Weights of a small class-conditioned image diffusion model: patch size [4, 4], batches of 256.
Rows from block 3 of a small class-conditioned image diffusion model, named by matrix and row number. Rows with one number belong to one neuron. Each number is 500 + 40 x the weight over its row's rms, rounded and kept within 0 to 999. All counts start at 0. Numbers have three digits each. After the name is the row's rms in percent of the matrix's.
After each neuron's rows are labels from the 100 images, of 14848 (inputs lightly noised), where the neuron reaches its highest value: "top examples" is what is common among them; "colour at peak" is the nearest of a few named colours to the mean colour under the peak. Only what is clearly more common there than usual is listed. The data: stained colorectal tissue patches (NCT-CRC-HE-100K).
# fc1: MLP up (model.blocks.3.mlp.fc1.weight, 1536x256), inputs 128-255
# fc2: MLP down (model.blocks.3.mlp.fc2.weight, 256x1536, transposed), outputs 128-255

fc1.492 130:500500500519460538479478449500500461500473500500500500500514500500484500500561500500500514503500479500500500500498500499581500484500497500485500525500525564527521626574468452500500500505500587618500500523471500500500521500500500500539500500525500500500500500500369606366500507500500500500501500558500480500500467486500418499500500500500500500523514553500501500500419500500445500500555
fc2.492 107:500500500500378500500500500500500500500500500500538500501500671500478500500568500500489500500500500500500495500500497292500500500500500507485500500500502487501500500500500500500500540500500394500499500500500500500500510444500503500500479500513418500499500501500500500500500500475500500532500501500520500491500500497500475500500500500466500534520417499542500500500500500501457500501500
top examples: tissue: tumour epithelium
colour at peak: white

fc1.299 084:500558364362500496499501521500500500522494500481599500500805605500500500500500501501467511500500500502499500513486502500500500498439507500500464500501500500500501582501492500500554631500488500540500500500500506500498500432418500499500500500500519500500500500480500500500495504500500500509499500500498500500524515500500398465500499500447500500510444501501502508500500500496395543499508
fc2.299 074:500500500524500500500491500334500511500497500500500502482500500500500435500555517500500521500500500500499566534500501500500534500499501500500500500500500501500500500500500500496533307500474525500480500500509500456501500467507500500500500500500518460500500499683500500470500500500500452501430501500500481500409500500500500499500440482500500509500500500500503500500695500584500477500500
top examples: tissue: smooth muscle
colour at peak: white

fc1.347 157:526500500500500629500500496500500463500503500494477465500505500546500500500500431500494500540542500500533541500498590440631500400501500501500498500433500499534523586596563500485500451511459668593427500492441500500502500500500529499519500498541500500634500500495500500500474500500500512522500500525500466500500500500500468490503515500500500500517500520500501500500500500478424500500588
fc2.347 112:468500500500500468465500508507516535500500518500500500500500500500338503495500590500345500491483504500500500500500500486393500526460448501485531524589500496500528500500500554500500500500500500513500500500500500500500503393500500500500500454562472564489500500500474500481500514500500500501540500500500500500500500462500443500500500500415500500500350500606500500500500500500460500500500
top examples: tissue: tumour epithelium
colour at peak: white

fc1.186 095:450482500469500514502500435500500500500500500422500500525569500500483526500500500505501487546538500537498507500500542288553500523499500471456500499500575500500500490561500496500591586504356498500524500500497500661500500500385408501500500500500391500500499500498500500500501500500500500500552524501501500500509500500500450500498602500476500481499500500500501503500501432486500498521500
fc2.186 119:500500440500500412500451500528500500500471453500485508500500596545495403501604500395500500503500500531521500491500500557500500500529500496571500500501500500471500409500500500500471500500537500435500424407483500500500500500500373500500500508455500493500500500507500500500500500500469493423454500500500500527510500500500572500517500500500500493355500439500550406419500500500500605455500
top examples: tissue: smooth muscle; tissue: tumour epithelium
colour at peak: pink

fc1.539 154:500496500500494470499366501500448523500461385500512661613500418500500526502500500500457500496500500508464500500507500500500500500441581442500500500500500500398500500499500506499500500500500500500501495640507549500500500500335488500500519500500500500658500468545500500500468544500500466500500500500500519500500500500500500500479500500500500500500500500500500511500503500457462549500500
fc2.539 108:500500500499500500500501500499500500500500500500500267498603516500501500500502500473500502500500411500533491629499500500500500500500500500500400500500501501531500498458490500500559475500501501500496500500492474500500500500502502500500500500500500500500500499532500497472499500500561510500500410521500500500574500500500461500504533500500499517506511454500504500511506501684473469500500
top examples: tissue: adipose tissue
colour at peak: white

fc1.682 149:493503496496444609483501523499501480479501515498500483500635503564455500500676500505499538500529500500491470500500516504501499443512500475492560508500500500500537463619411477418538498538493458546500500519500498545478621455484579500508473497513448505487473502498485517500510500521502467539515496500501477498496495493500500481451546498443635500494442501503375507500500500450504499500501
fc2.682 093:500496529524500507500527459500501497448401500551502507506477499499497491548500501499501501502593499499477497408577500500500500497511465570507575501500501491494494500526497500524420456510545431500422499499392500504501513499565448550586500500500558500502503518509500514537448506500431456500447503505463501492479487500500592597461501500499500501508602504500490461509510500504551476495524
top examples: tissue: lymphocytes
colour at peak: brown

fc1.658 179:508525499499500530502500479500500412500430487501483500500502502576488494502503500490501580533557500525507593405500617515499490500499500485500501502487500495499501516527507499500493501539507530639459494446439500491500499500500494560580530502500578500500501494522500501500494498500493467500352494500498500500565500420500500524407500501500630501500503593501500500441503500384500500495532
fc2.658 198:498508493500499493500503500500500500503500504520528497499496533500500490475506500482497507494424499492533500500500448500459500500501501491533574499500499445500502441500532499495501499500579497409519500490503500518493502494516500500482500500500458500500500499500503498500559500500502492499505505501496419504363500575532571509504434500488479500494453499502501482500526482500494539493499
top examples: tissue: adipose tissue
colour at peak: white

fc1.283 211:500500501568500503411500468500500494512505500515500499482490500500427491500537523500500587503533434501537514496500502497500500532607500515500499610506499500506500500554513403500470499503503485424500511447500681411483500503513487551503475500509541499500635505514500499500460500500501501418435500502500500500498423499539501500501467499498578582499501462493545458500501654504474499500476
fc2.283 214:500513440337499500500473537505471500499501500468523502586585500497500500549495500506500500517500534521442495500435500478500359501451547502500464494500468446498500500500496500500499556500498503501501482504479527566500500496440502500500500512492393500505500506499500500503525501519501555502505500442500500500539587500499500430500562501500455452503422503500500500500500409485500594500558
top examples: tissue: adipose tissue
colour at peak: grey

fc1.699 062:500500500500500507500461500500500500486428267502500536539500500500500500500500500500500500500500500592465500500500500500500500500500634500500500500500500500255500500500500500500500500500500500500500500500500500500500500500500480641567500684500500500500500500500500493500500500588500316500500500500500597500500500500500500500482500500500500500500500500500500500436631500500500500500512
fc2.699 035:500500500500499500500500499500500499499500500501500500500500500500500500500500500500500501500500499493500500500500500513580606500500500501500499500500650498500500501732500500500498500500500500500501500500499379501500500500500500500500500500500500500523500499500500500495500500500500501500497499500500500500501500500500501501501500500500500500500500500500500500500500500496500500500500
top examples: tissue: adipose tissue
colour at peak: white

fc1.489 081:478462500439500586500500499500499500500506494464500500568520429500500500500500500501501500585570500528394503500500500471637500500500500499500482500500500499500500500586500500500690500500498458499500500500464500583501500501479497500500501500500500480500500510500500500500501500515500500500500574501500502500501500500500501499501537469491500468499500500499474514524500441500462500499499
fc2.489 092:500500500500500418547500500522506419401500408551500500500500508588500494500548500500500500500500500662500501476500500500500500472500500437500500500500500500347500500500500500500357500556500499500500500499341500500500500500500450554619500500500500500500500564500500500500500500500500466500500478500454500563500500477500500500500500500500529500463500500500500472371500500468500627404500
top examples: tissue: adipose tissue
colour at peak: white

fc1.500 194:506497477484514513489497504500497514507503453495488487496509478508511494501494417488582516499562499512502514500500529437510499499524546489499500511487499539450416495497507506500563501500484482489498500488515493497653501515504486689520502550497472497500454462509503495517500460517500551468532537484513541499481492474581588480489570492472509503457482500487439487493492485505502500525505
fc2.500 259:500505500503500502500499502499498501507498500508500543339500522501502500500531501500569513423500419499504595519501515494466506497501616508535505500459500518429500475500499499499502500528499512499500501499505503498514538499500491544500500503477476499501511495503500497500477501500501498499500500502502501503499501500609499498465500501498502501499500500500522500499535500497498559500501
top examples: tissue: adipose tissue
colour at peak: white

fc1.54 184:506497505507500489509502467501411503391486423511564504495465493500482500501500499503499493500499502512493456473506431506470504542507498510742493501531501487470492500497501420573479499509499491500489366512540499485486573500506481573473500529489538408581506499533502499500495483492499500497490492494501501512505501512502542526501482500510500501512515500495531497438616512501511492489499
fc2.54 179:500500501504498512500504498500500500375498500502620371493500483490511514521501497516500502418503498485488498497519500587496502536500500541500560495500502493420500512486466498499450499504565496516503500543473597492506609362497495500499501500500517498527500502492500499500498626500503571501491494491491501500497500497495511513360499516499500494516510512504491500507502505502587492529504
top examples: tissue: lymphocytes
colour at peak: grey

fc1.627 223:444500499494494430425442479504501514507467465537609485509506503499427490407517546528457562500475459500506433485538469509492500525488501518506517537567518448501497507499503452521510512476544434418438496496526502485502542464517557556499366511504483514504601441495500506503494481500503422495515515493493503500505507493507515508492482500468522580508501422558553485533483592499453495508457
fc2.627 221:483497485411500481508500535529439507595532500499542505621571473500506500500484502519491497481472500530439428501429517443502500500467546421478416497496451504500515495521498533493548534497496585518504500491437500495531398496474527487513508509486476532508553465498500483500526491528502550530570635499548508500517500489500445443546521500498503506538478509500550500491500498500428516518499
top examples: tissue: lymphocytes
colour at peak: grey; brown

fc1.89 068:500631500500500500500500505500500500724534529500500500500500615500500500500500434500500475500500500476523500500494500500500474500500500500562466453500500500500445500500515500500500574500500500500500492500500526500500444500500500471500500500500511500500500500500533500520500500500383633500500500500445438500500594533500500500607495575500395500500500500500500500549455500500500508500458
fc2.89 060:500500500513500500500500500385500500500467500500500500500500500500500500500500514500500500500500465500500563500500500500616588500500500500500500500500500500500500500500500500500520267500500500500500500500500500500500500455501500500500500500500500333500500500619500500440500500500528478500460500500500500500500495500500500500500463455500500532500502500500500538500741500500500487500500
top examples: tissue: debris
colour at peak: white

fc1.433 191:500499455405500506500488554589500499502503484507710500500517650517427500500500500500444610478500443501499501500487527596456495614462500480498506510525451511489501479467444497499534643500500518512496500500492499493500553501500495499507501532500504503500500520511500409500491509564500500513499498213502546500501500392500499500399498500481506503503449508501474500497505500498490504500505
fc2.433 148:501606578591503501500501422412568499495496500500500499500449498499500500500501499500500500500499499499498499500513519505508506349500500499500501467500645500500499499538500500468495416530502501500473500500497450454500498500546502499548500500500669500546500503592500528500400500500485463502485500792500500500469501500500500547500477504502500501501623500500499499501500500500500498421500
top examples: tissue: smooth muscle
colour at peak: brown

fc1.216 027:499633499454501499500501500500500500754498506500500500499501605500500501500499500500500500500500500500500500501500502500500500500500500500499461500501501500500502523501499501499500629500500500500500500502500500501499501500498500492499500500501502500497499500487500500500499500500501699501499501500501442500501499500500490500500500500500392500500499501501500500540438500500500499500500
fc2.216 051:500500500500500500500500500289500500500500500500500500490500500500500500500500523500500503500500500500500559566500500500538578500500500500500500500500500500500500500500500500500574264500500500500500500536519500500500500453500500500500500500500500463500500475667500500457500500500500500500500512500500500500390500500500500500500428470500500538500500500500500550542686500565500451500500
top examples: tissue: smooth muscle
colour at peak: white

fc1.310 100:451563501500500500363500498500500546500500577499500499458496500500438500482500500519500463499500501500507502500612501446500501500489500500500500552499638500542506482500429500500499500500476393500500500500500500572500500463496500500501368462510477530502495500500500526500500500500500500558488500501518471500506500500500474500501500500431500521500500500500500553499426500500465436500500
fc2.310 146:500500500500468500532500500500500465500500426500500500580500500500500431598555500473500434500500500555500500489481500500500391493500500495500460474500380429500461500500500500552495521500500500500500435414418551484500489500500417500574500500463500500500480526500500469534464500500456500491433500500448500506500549500500512500500500500500500500498500404500500498455500500500500568414500
top examples: tissue: lymphocytes; tissue: smooth muscle
colour at peak: brown

fc1.293 072:500500500500500500500500500500376500500500500500500500500500500500500500500500448500500500500500500500500500500500500500500500476500500500500500500500500500500500500500500500500500500500500634500500500500500500500482500500500500500500500500500500500569500500500500500500500500500500500500633500500500500500500500500500500500584500565500500500500500500500500500500500500500500500500186
fc2.293 063:500500500501500500500500500500758500500507500500500500500500500500500500501452500500500500500500500576501499500501500500684500500500500500500535500500500500500500500559491500500500499500500502500500561500500500500500500500500500500499500500500500500513499500499500500361500500500636499500500500519500500500500500500500500501494528500500556500613500500500463500500500500500500500500500
top examples: tissue: lymphocytes
colour at peak: grey

fc1.721 208:459497468423460561487499536495472494500565513500502472511601520473487515513667446555507566481534530493558502502495551458563499491457500484460449480494481548495507537527395517428585491499425559616530500511536495539482541410451539491522545500501444494509516533502500467498495524500515507590602441512511548472523501513496453452499531500461487477558447522512486500522500482479473501498568
fc2.721 171:518488501500438500524423482484491499495470496567512515499500520466495478500591503513478527499507476505552529473503504510510500497530535501493448491500505517498481563476494497473419424502500628506500499332487573482414468515485500499536500501496499498500515459501514481529375503511449453505505442548509501464513525520496488513498471541507502546529538523503615468491511533481487481439541
top examples: tissue: lymphocytes
colour at peak: brown

fc1.273 117:500505429394500493500501500500500456527499499500612500500584525551465500515500577500454505500500500528529500500500571470540512500424500426414499500500500499537544532501500502500565500500433544634500500495500500500500500500500500500524500500516504500500500500500379510500500543500500500500500500500500438501675500410450354500501500467421500475500500500500501623463500341500393499500582
fc2.273 091:501500501545500500479500500464500559503492500511500500475500500500485445444648557500495571500500500500577581520500500500500512500500500500500500500500500500500500500500500500462520389500501501500438500499573500473500514401500500500500500500500501500500500465597500500464500500491500459500500590500500473500375500500500500500500413500500500515500500500500516500500631535501500500500500
top examples: tissue: smooth muscle
colour at peak: white

fc1.260 056:500455500500500500500431500500500500365370366500500567597500436500500500500500500500500500500511500500404500500500500500500500500500623500500500500500500500256500500500492500500500500500500500500500500501500598500500500500500500681500500703500500500500500500500500500500500500612500392500500500500500647500500500500500500500472500500500500500502500500500461500500575500500500500500500
fc2.260 029:500500500500500500500500499500500500500500500500500500500500500500500500500500500500500500500500311500500500500500500500500500500500500500500500500500500499500500500500500500500500500500500490500501500502500500500500509500500500500500500500500500500500500500500500500500500500500500500500499500500500500500500500500500500500588500500500469316500500500500500500500500500500500500500500
top examples: tissue: adipose tissue
colour at peak: white

fc1.632 018:498500435500501499499506500500500502623496500500500500497690500500522501500499503502499500500500500500497501501501513500500500496499500500500228500501501499500501732503499501499499800500458533500500500504500500501496501500403500499500500500500507500486498500491500499500500500499500498500499501500479500500501554501499448500499500500500499501499499502500500500499500500500498499500501
fc2.632 059:500500500500500500500500500304500521500500500500500500461500500500500500500558600500500557500500500500500618621500500500500500500500500506500500500500500500526500500500500500453554387500428500511500500500558500500500500425500500500500500500500500489500500492649500500457500500500500483500500500500500456500411500500500500500500463431500500500500500500500500558512716500508500500500500
top examples: tissue: tumour epithelium; tissue: smooth muscle
colour at peak: white

fc1.650 029:498535482332501499499502500500500501670498500480500500498713604500500501500499500500500501500500500500499500501500505500500500498500500500500414500501501500500501593502499501499502667500500499500500500502500500501499501500465500500499500500500507500497499500478500499500499500500501582500499501500501500500501520500499405500500500500500471500500489501501500500500493500500499499500501
fc2.650 054:500500500510500500500500500295500517500500500500500500473500500500500500500500533500500525500500500500500583565500500500500555500500500502500500500500500500500500500500500500500565287500497500500500500503540500483500500453500500500500500500500500467500500481665500500468500500500500467500500533500500500500362500500500500500500419479500500517500500500500500516518700500558500464500500
top examples: tissue: smooth muscle
colour at peak: white

fc1.734 158:501543393494500507501500498548400421500501496495500444500618599552500500500500500500452527504503490484615500486499507477549500514501500500501490500500500503659500500580501482500513499500429739499482496439500500499500499500503495501527502501500502496502500500456500494500497500500500500499501500500500511536570500500500500505513532500482500502502486500500542500484457480500483500503500
fc2.734 116:501602500502500501500474500502500495495443500500509520499499500566494492506500501493490502477503526508558524500500507472500499489500482466494500500507507498500501502489561500498491505488501588504506499480503500499499457500499472501501500467538488569431505497492499628500500502460500448503500489495500467494500500499499497514500500501500502494498478500502525503465500505496393505507684
top examples: tissue: tumour epithelium; tissue: normal colon mucosa
colour at peak: grey

fc1.280 119:501500500500500624500455500500424500500500500490469500502474500500500500500500503499499595564500500501500500499500485448500500498507500501624496501511500500421500500500507500504500500500500505499444500500500500500500501502500520506499500500500492500621564500588500564500501497427500500500800500500500498500499500500501500434507501500500534500500501497499506485513500500498509470500500
fc2.280 109:377500500500500479500500509500500500500500500500499499600536500500500500500500500500500500500500463499500500605500500499579500500500500685501500500499500501500500500500500500500500500500499503500500500500500617500500500500302491500500500500500500477500499476500500500500500500500500501630500500500500500500500500500500500500499500500500500500500500500457500500500500500501501500639544
top examples: tissue: lymphocytes
colour at peak: grey

fc1.253 031:499645499498501500500501500500500500752498522500500500499501593500500501500499500500500500500500500500500500501500501500500500500500500500499434500501501500500502566501499501499500565500500500500500500501500500501499501500498500485499500500501501500498499500482500500500499500500501692501500501500500431500501499500500486500500500500500432500500499500501500500595436500500500499500500
fc2.253 054:500500500500500500500500500290500500500500500500500500500500500500500500500500523500500500500500500500500536577500500500576582500500500500500500500500500500500500500500500500500583273500490500500500500511511500500500500443500500500500500500500500451500500484659500500444500500500523500500500500500500500500416500500500500500500444448500500546500500500500500571546675500576500456500500
top examples: tissue: tumour epithelium
colour at peak: white

fc1.638 057:499559403346500499499501531500500500579497500463557500500796601500500501500499501500500504500500500500499500515491502500500500498480500500499418500501501500500501582501499500499557651500489500500500500501500511500500501472416500499500500500500514500499499500468500500500499501500501527500499500500500500500501521500500399469500500500500500500500451500501501500500485500499472501500501
fc2.638 062:500500500515500500500500500305500503500500500500500500488500500500500498500500511500500511500500500500500575543500500500500552500500500500500500500500500500500500500500500500500560276500491512500500500500513500460500500466500500500500500500500499447500500500691500500465500500500500473500500505500500500500389500500500500500500447481500500528500500500500500500500702500596500466500500
top examples: tissue: smooth muscle
colour at peak: white

fc1.477 176:501572415477500500500486534562432511500485501502627451500560541494546500500520500502464621491500503500500425502549499554470465640489500500565500511499554516501521502492477500500494551497500500509500501630516505499500503432492600500662432501499430558469500307428501565502497501495500458529501518479500498500494500497500493371490496634501544499506404508526505499421410500491500500499501
fc2.477 141:514503528500516497500580521433617509500499507500500502501507502502487498500485489499499500499498507485504493515500491499535500499498530543500573500500501491500499493515499400497561414500469505500496501499486453430598499466504519498483500500500551498580467511525482500500499500500500496501447726601500500503365500500500505502485502500500500505500490500500495498527502444561454496500508
top examples: tissue: lymphocytes
colour at peak: grey

fc1.230 101:498521429500487500500500411500449451500462500500500491500686500500500500500628500500431587501535500500500500435500535500513448496500500500500443560500528500500547610500391497500424500514500700500498500511500500500500625500490571500580483500500500500500500500479500500500500500500500500500500500500500500500500500500526470500500529512500511500500500506508500500371500500500496500529500
fc2.230 091:500500500500500500500500504500509500500500500500500500500500605500500500500499500500500500501500500499499497500500500500500500500500501501500656500500401498500500500500500500457500420500500308576500500500500500499501500398500505500499500500500500500500500500498490349500500542500500501658500501500500500500500500439500434500500500500501499500500431500500500500501500500504501507500500
top examples: tissue: tumour epithelium
colour at peak: white

fc1.558 098:500500500500433610500500500500500500493500500500500500500536500500385500500766500524500500500500500500500500500506522500500500479500500500496521500500500500500517500633367500405500500500500500566500500520500500526500565454489568500549500500500500500500500513500495500500500500522500500583570500500500500500500500491500500500500500500463570500500457509510438500500500500431490500500517
fc2.558 040:500500513499501525500501501495500498503501500500500499500499499499553500500500500500501500571662475499492603477501516499508500499500500481500514500494467512500500498527500500499463459499508500499500500498502500505490494536978499500598500500500500500500500500524500477531501500500500501495501501506500500500496500500500500499499500501501507502500525523500498500501503500504506474501498
top examples: tissue: lymphocytes
colour at peak: brown

fc1.425 182:388500500495483518500494545468468489506520500469499473539521508471714501498500485534500511487500499497500490516432502489576500498501500541500474497501500507503500558495500504500605589494482766510500500509533500500499500500421501479455610500501500499500522397394500486500502500499500499500572500500500521473451517500500500466497499520498496461505496500499573500505500502502500501501500
fc2.425 162:503501500499502500500430500497500509517484500541500504486500501551465487500565501499488500404494500508568510500499618472503500498247500484502381498498501506501535493500499499500507403496488552577500499500505500495500492490509501502559500502500500500500497495592500499499383502500500498494500513533502491503500500467500455500501510498500500500500490500500538516495523500505465500500500
top examples: tissue: tumour epithelium
colour at peak: pink

fc1.645 071:498500502500500500499500700500499500497500589499497500500501481508500500509499497500516447522473499500498500501500500497500500495500500500500467406500501499498418484507592514500501500500496489497538500500484500501548455513500496453500500500492502500409370513499548500526521463500480498509499500501500501501500561661500499499500500511497391500449497500486500500484499500500664630451500
fc2.645 085:500487500656500474500500500500500500396500500500470500500500500500500500500500500500500500535511500566500500404599500500500517450500500500500500500500533500341500472642500462500500500668500500500467500500424500500500500500500500550500500500500520500572500574500500500500500500500500500500500500581500555502500368500500500500500500500500711500500500558500500500472500500443500500500500
top examples: tissue: normal colon mucosa
colour at peak: pink

fc1.713 135:501499500502380653505507506500502504469487500504524475498552500500455501510688498599499507495544509501502506500536552525527499499405500499441513492498533512498527500624370500435525501505499500672499502504490500525485545445458504500585491504500503500502494510502487510501489524500500499601541499500519498497501500461456451506481496500450551500537500543505420500489504486430427498499565
fc2.713 088:526487555498509506500507440448500501547534497592473461499500487500503417498568436480511498501499494500491575433493510519522485494563506458563505472425483488502422459538520488502523457510511530432465492324487499499510490513623498560530500500465543484497479516556539495633428492500421528451491510532500500506462500542567531520500499562562463519492539488478530424511519497555541458443482
top examples: tissue: lymphocytes
colour at peak: brown

fc1.263 029:499628499500501499500501500500500500723498500500500500499501592500500501500499500500500500500500500500500500501500501500500500500500500500499381500501501500500502613501499501499500670500489500500500500501500502501499501500474500499499500500501501500497499500476500499500499500500501626501500501500501461500501499500500452500500500500500500500500499500501499500531464500500500499500500
fc2.263 057:500500500500500500500500500293500500500500500500500500500500500500500500500500534500500502500500500500500539590500500500563574500500500500500500500500500500504500500500500500500581301500469500500500500500510500500500500430500500500500500500500500440500500500657500500444500500500542500500500500500500500500416500500500500500500448437500500534500500500500500579536668500587500474500500
top examples: tissue: tumour epithelium; tissue: smooth muscle
colour at peak: white

fc1.234 159:463501489497500456406452417500500489500480501517577502501491500499462500383500527533500564499483456500499481448530447512499500514497471526500479554612508496501500501497500407535509500490562507403449500498500500466502544500542543566500409500500477501506665443507500499500495474500547444499463497502530518492503500500504550491514470500479570582500507405555588482500499620500505477515450
fc2.234 148:499469500374500499500506531500438500557509500457530480604624438479543502500482506510500500489500485496366477500419503502506500521500592494498413500500416503500500515498486500500524510499500531510527502496479515488511446500498517500500543510489490501502539480499500417500562500580516575501517549484517522498500500500500491380517568502501500511512499494500481501514500542540501484529462
top examples: tissue: lymphocytes
colour at peak: brown

fc1.675 076:500500500500390500500429500500492519375476386500507657584500500500500514510522500558500500500500500536346500500500500500500500561500618500500500500500500500327500500500484500500500508500500500500500500566500620500500557500500500596500500614500500500500500483500500463500435500577500393500500500500500687500500500500479500500488500500500551500500473500500500500413617500500500500500500
fc2.675 023:498500373501756455500498496598501500500499500506326499464499502500502500509501492500499503498500500490509508473500501540500500500633500500549501499500503498500502468499500500500497498500499501450501500501500401521499505615501492500500500500500502498504473577498500494500500500499499499497480499500499500500501500500500595503500500500487500499488500501501500500499500484500499501499502
top examples: tissue: debris
colour at peak: pink

fc1.418 060:500500535500500500500500500500500500712500500500500500500500500500500500500500500500500500500500500500500500500500500500500500500500500520500493500500500480500500693500500625517500507385500469500500500500500500500500500500500500500500500500500500500500500500596500500500490500500500697490500538500500500500500500500500500500586500500500500500500500500500500500677500500520500500500498
fc2.418 032:620500623500500500500500500208500500500500500500500500500500500500500500500500500500500500500500500500500500500500500500662500500500500500500500500500500500500500500500500500500500500561500500500500500500500500500500500500500500500567500500500676500500500500678500500500500500500500500500391501698500500500490500500500500500500500500500500500500500500500500500500500500500500500500500
top examples: tissue: tumour epithelium
colour at peak: white

fc1.76 205:506502498500500518475501414500490499396497499535543533499477500501496500492500501514500500693500500526369501495503497447494503502501557500503539500500500530388500489476519493515500525499501465490487291499500500493442594476500500519483496579479499500600499523584500559522500512556501499493500558504500497474500496500500726513427500500500500502498500500500500500548500503500502384502500
fc2.76 220:500500500505499388500500500500500500544500448480496500494545500525500508509463502500500500314500333500571505503544664523547521500533500500500460500500500500545499500500490498500495500502500518500500665500497504498500472491500500481500500500500506479501494357317500500403495505500500494499496429501500500500532500500500341507496538500496500500500500501500501500403500500501433545508501
top examples: tissue: adipose tissue
colour at peak: grey

fc1.562 147:492541429360500537500500499530500462500502500500500393500566665552500500500500522500500500553504496501572501500500571475501500500500500500470488500566500495500463478500500490500500500500474500500500500500501500505480500500500481500503500500508488484476500500499500524500500500500636500500500500505500500500547500341500500503502536500500500403500461500500503500426500500496500500500525
fc2.562 099:500500500569500501475496438501500597497500500620584545500500500500500483502503501500500562500502500502500501500500502500500500497500500500500500500487534504499571500500498500499500459500500502500471499500499500472409505500500483500500500500500500500501603500500500564500498502415500234501500499500500500500500436562539500565499350500499501588502500500500501500496500520500499480500505
top examples: tissue: tumour epithelium
colour at peak: grey

fc1.205 028:498500500500500500500501501501500501500499485499500499500500500500570467510500500500507500500500499500500500501500501500500500498499705500614499500500501500413333498501502501500500501500496493500501499500500652500501500501500497499500500532500571500500373507499558500580500353538407499500499500500401602500500554777500570498500499500499500500496500500499500488500500500500553577499500
fc2.205 067:500500500619500500500500500500500500392500500500477500500500500500495500500500500500500500500500500641500500500589500500500516475500500500500500500500527500368500500680500474500500500689500500500462500500448500500500500500500500514500500500500500500647500583500500500472500500500500500500500500636500522500500357500500500500500549500500734500500500500500500500436500500500500500500500
top examples: tissue: lymphocytes; tissue: debris
colour at peak: pink

fc1.488 061:500651500500500500500500523500500500710547569500500500500500625500500500500499429500500492500500500471526500500493500500500483500500500500536465454500500500500453500500500500500500551500500500500500500500500500500500455500500500452500500478500500500500500500500519500500500500500397663500500500500460419500500584516500500500584500562500386500500500500500500500553436497500500505500467
fc2.488 056:500500500500500500500500500350500500500500500500500500500500500500500500500500508500500500500500495500500557500500500500617592500500500500500500500500500500500500500500500500500546250500500500500500500510500500500500500452500500500500500500500500368500500493650500500441500500500527500500496500500500500500471500500500500500500454462500500534500500500500500547502737500500500463500500
top examples: tissue: debris
colour at peak: white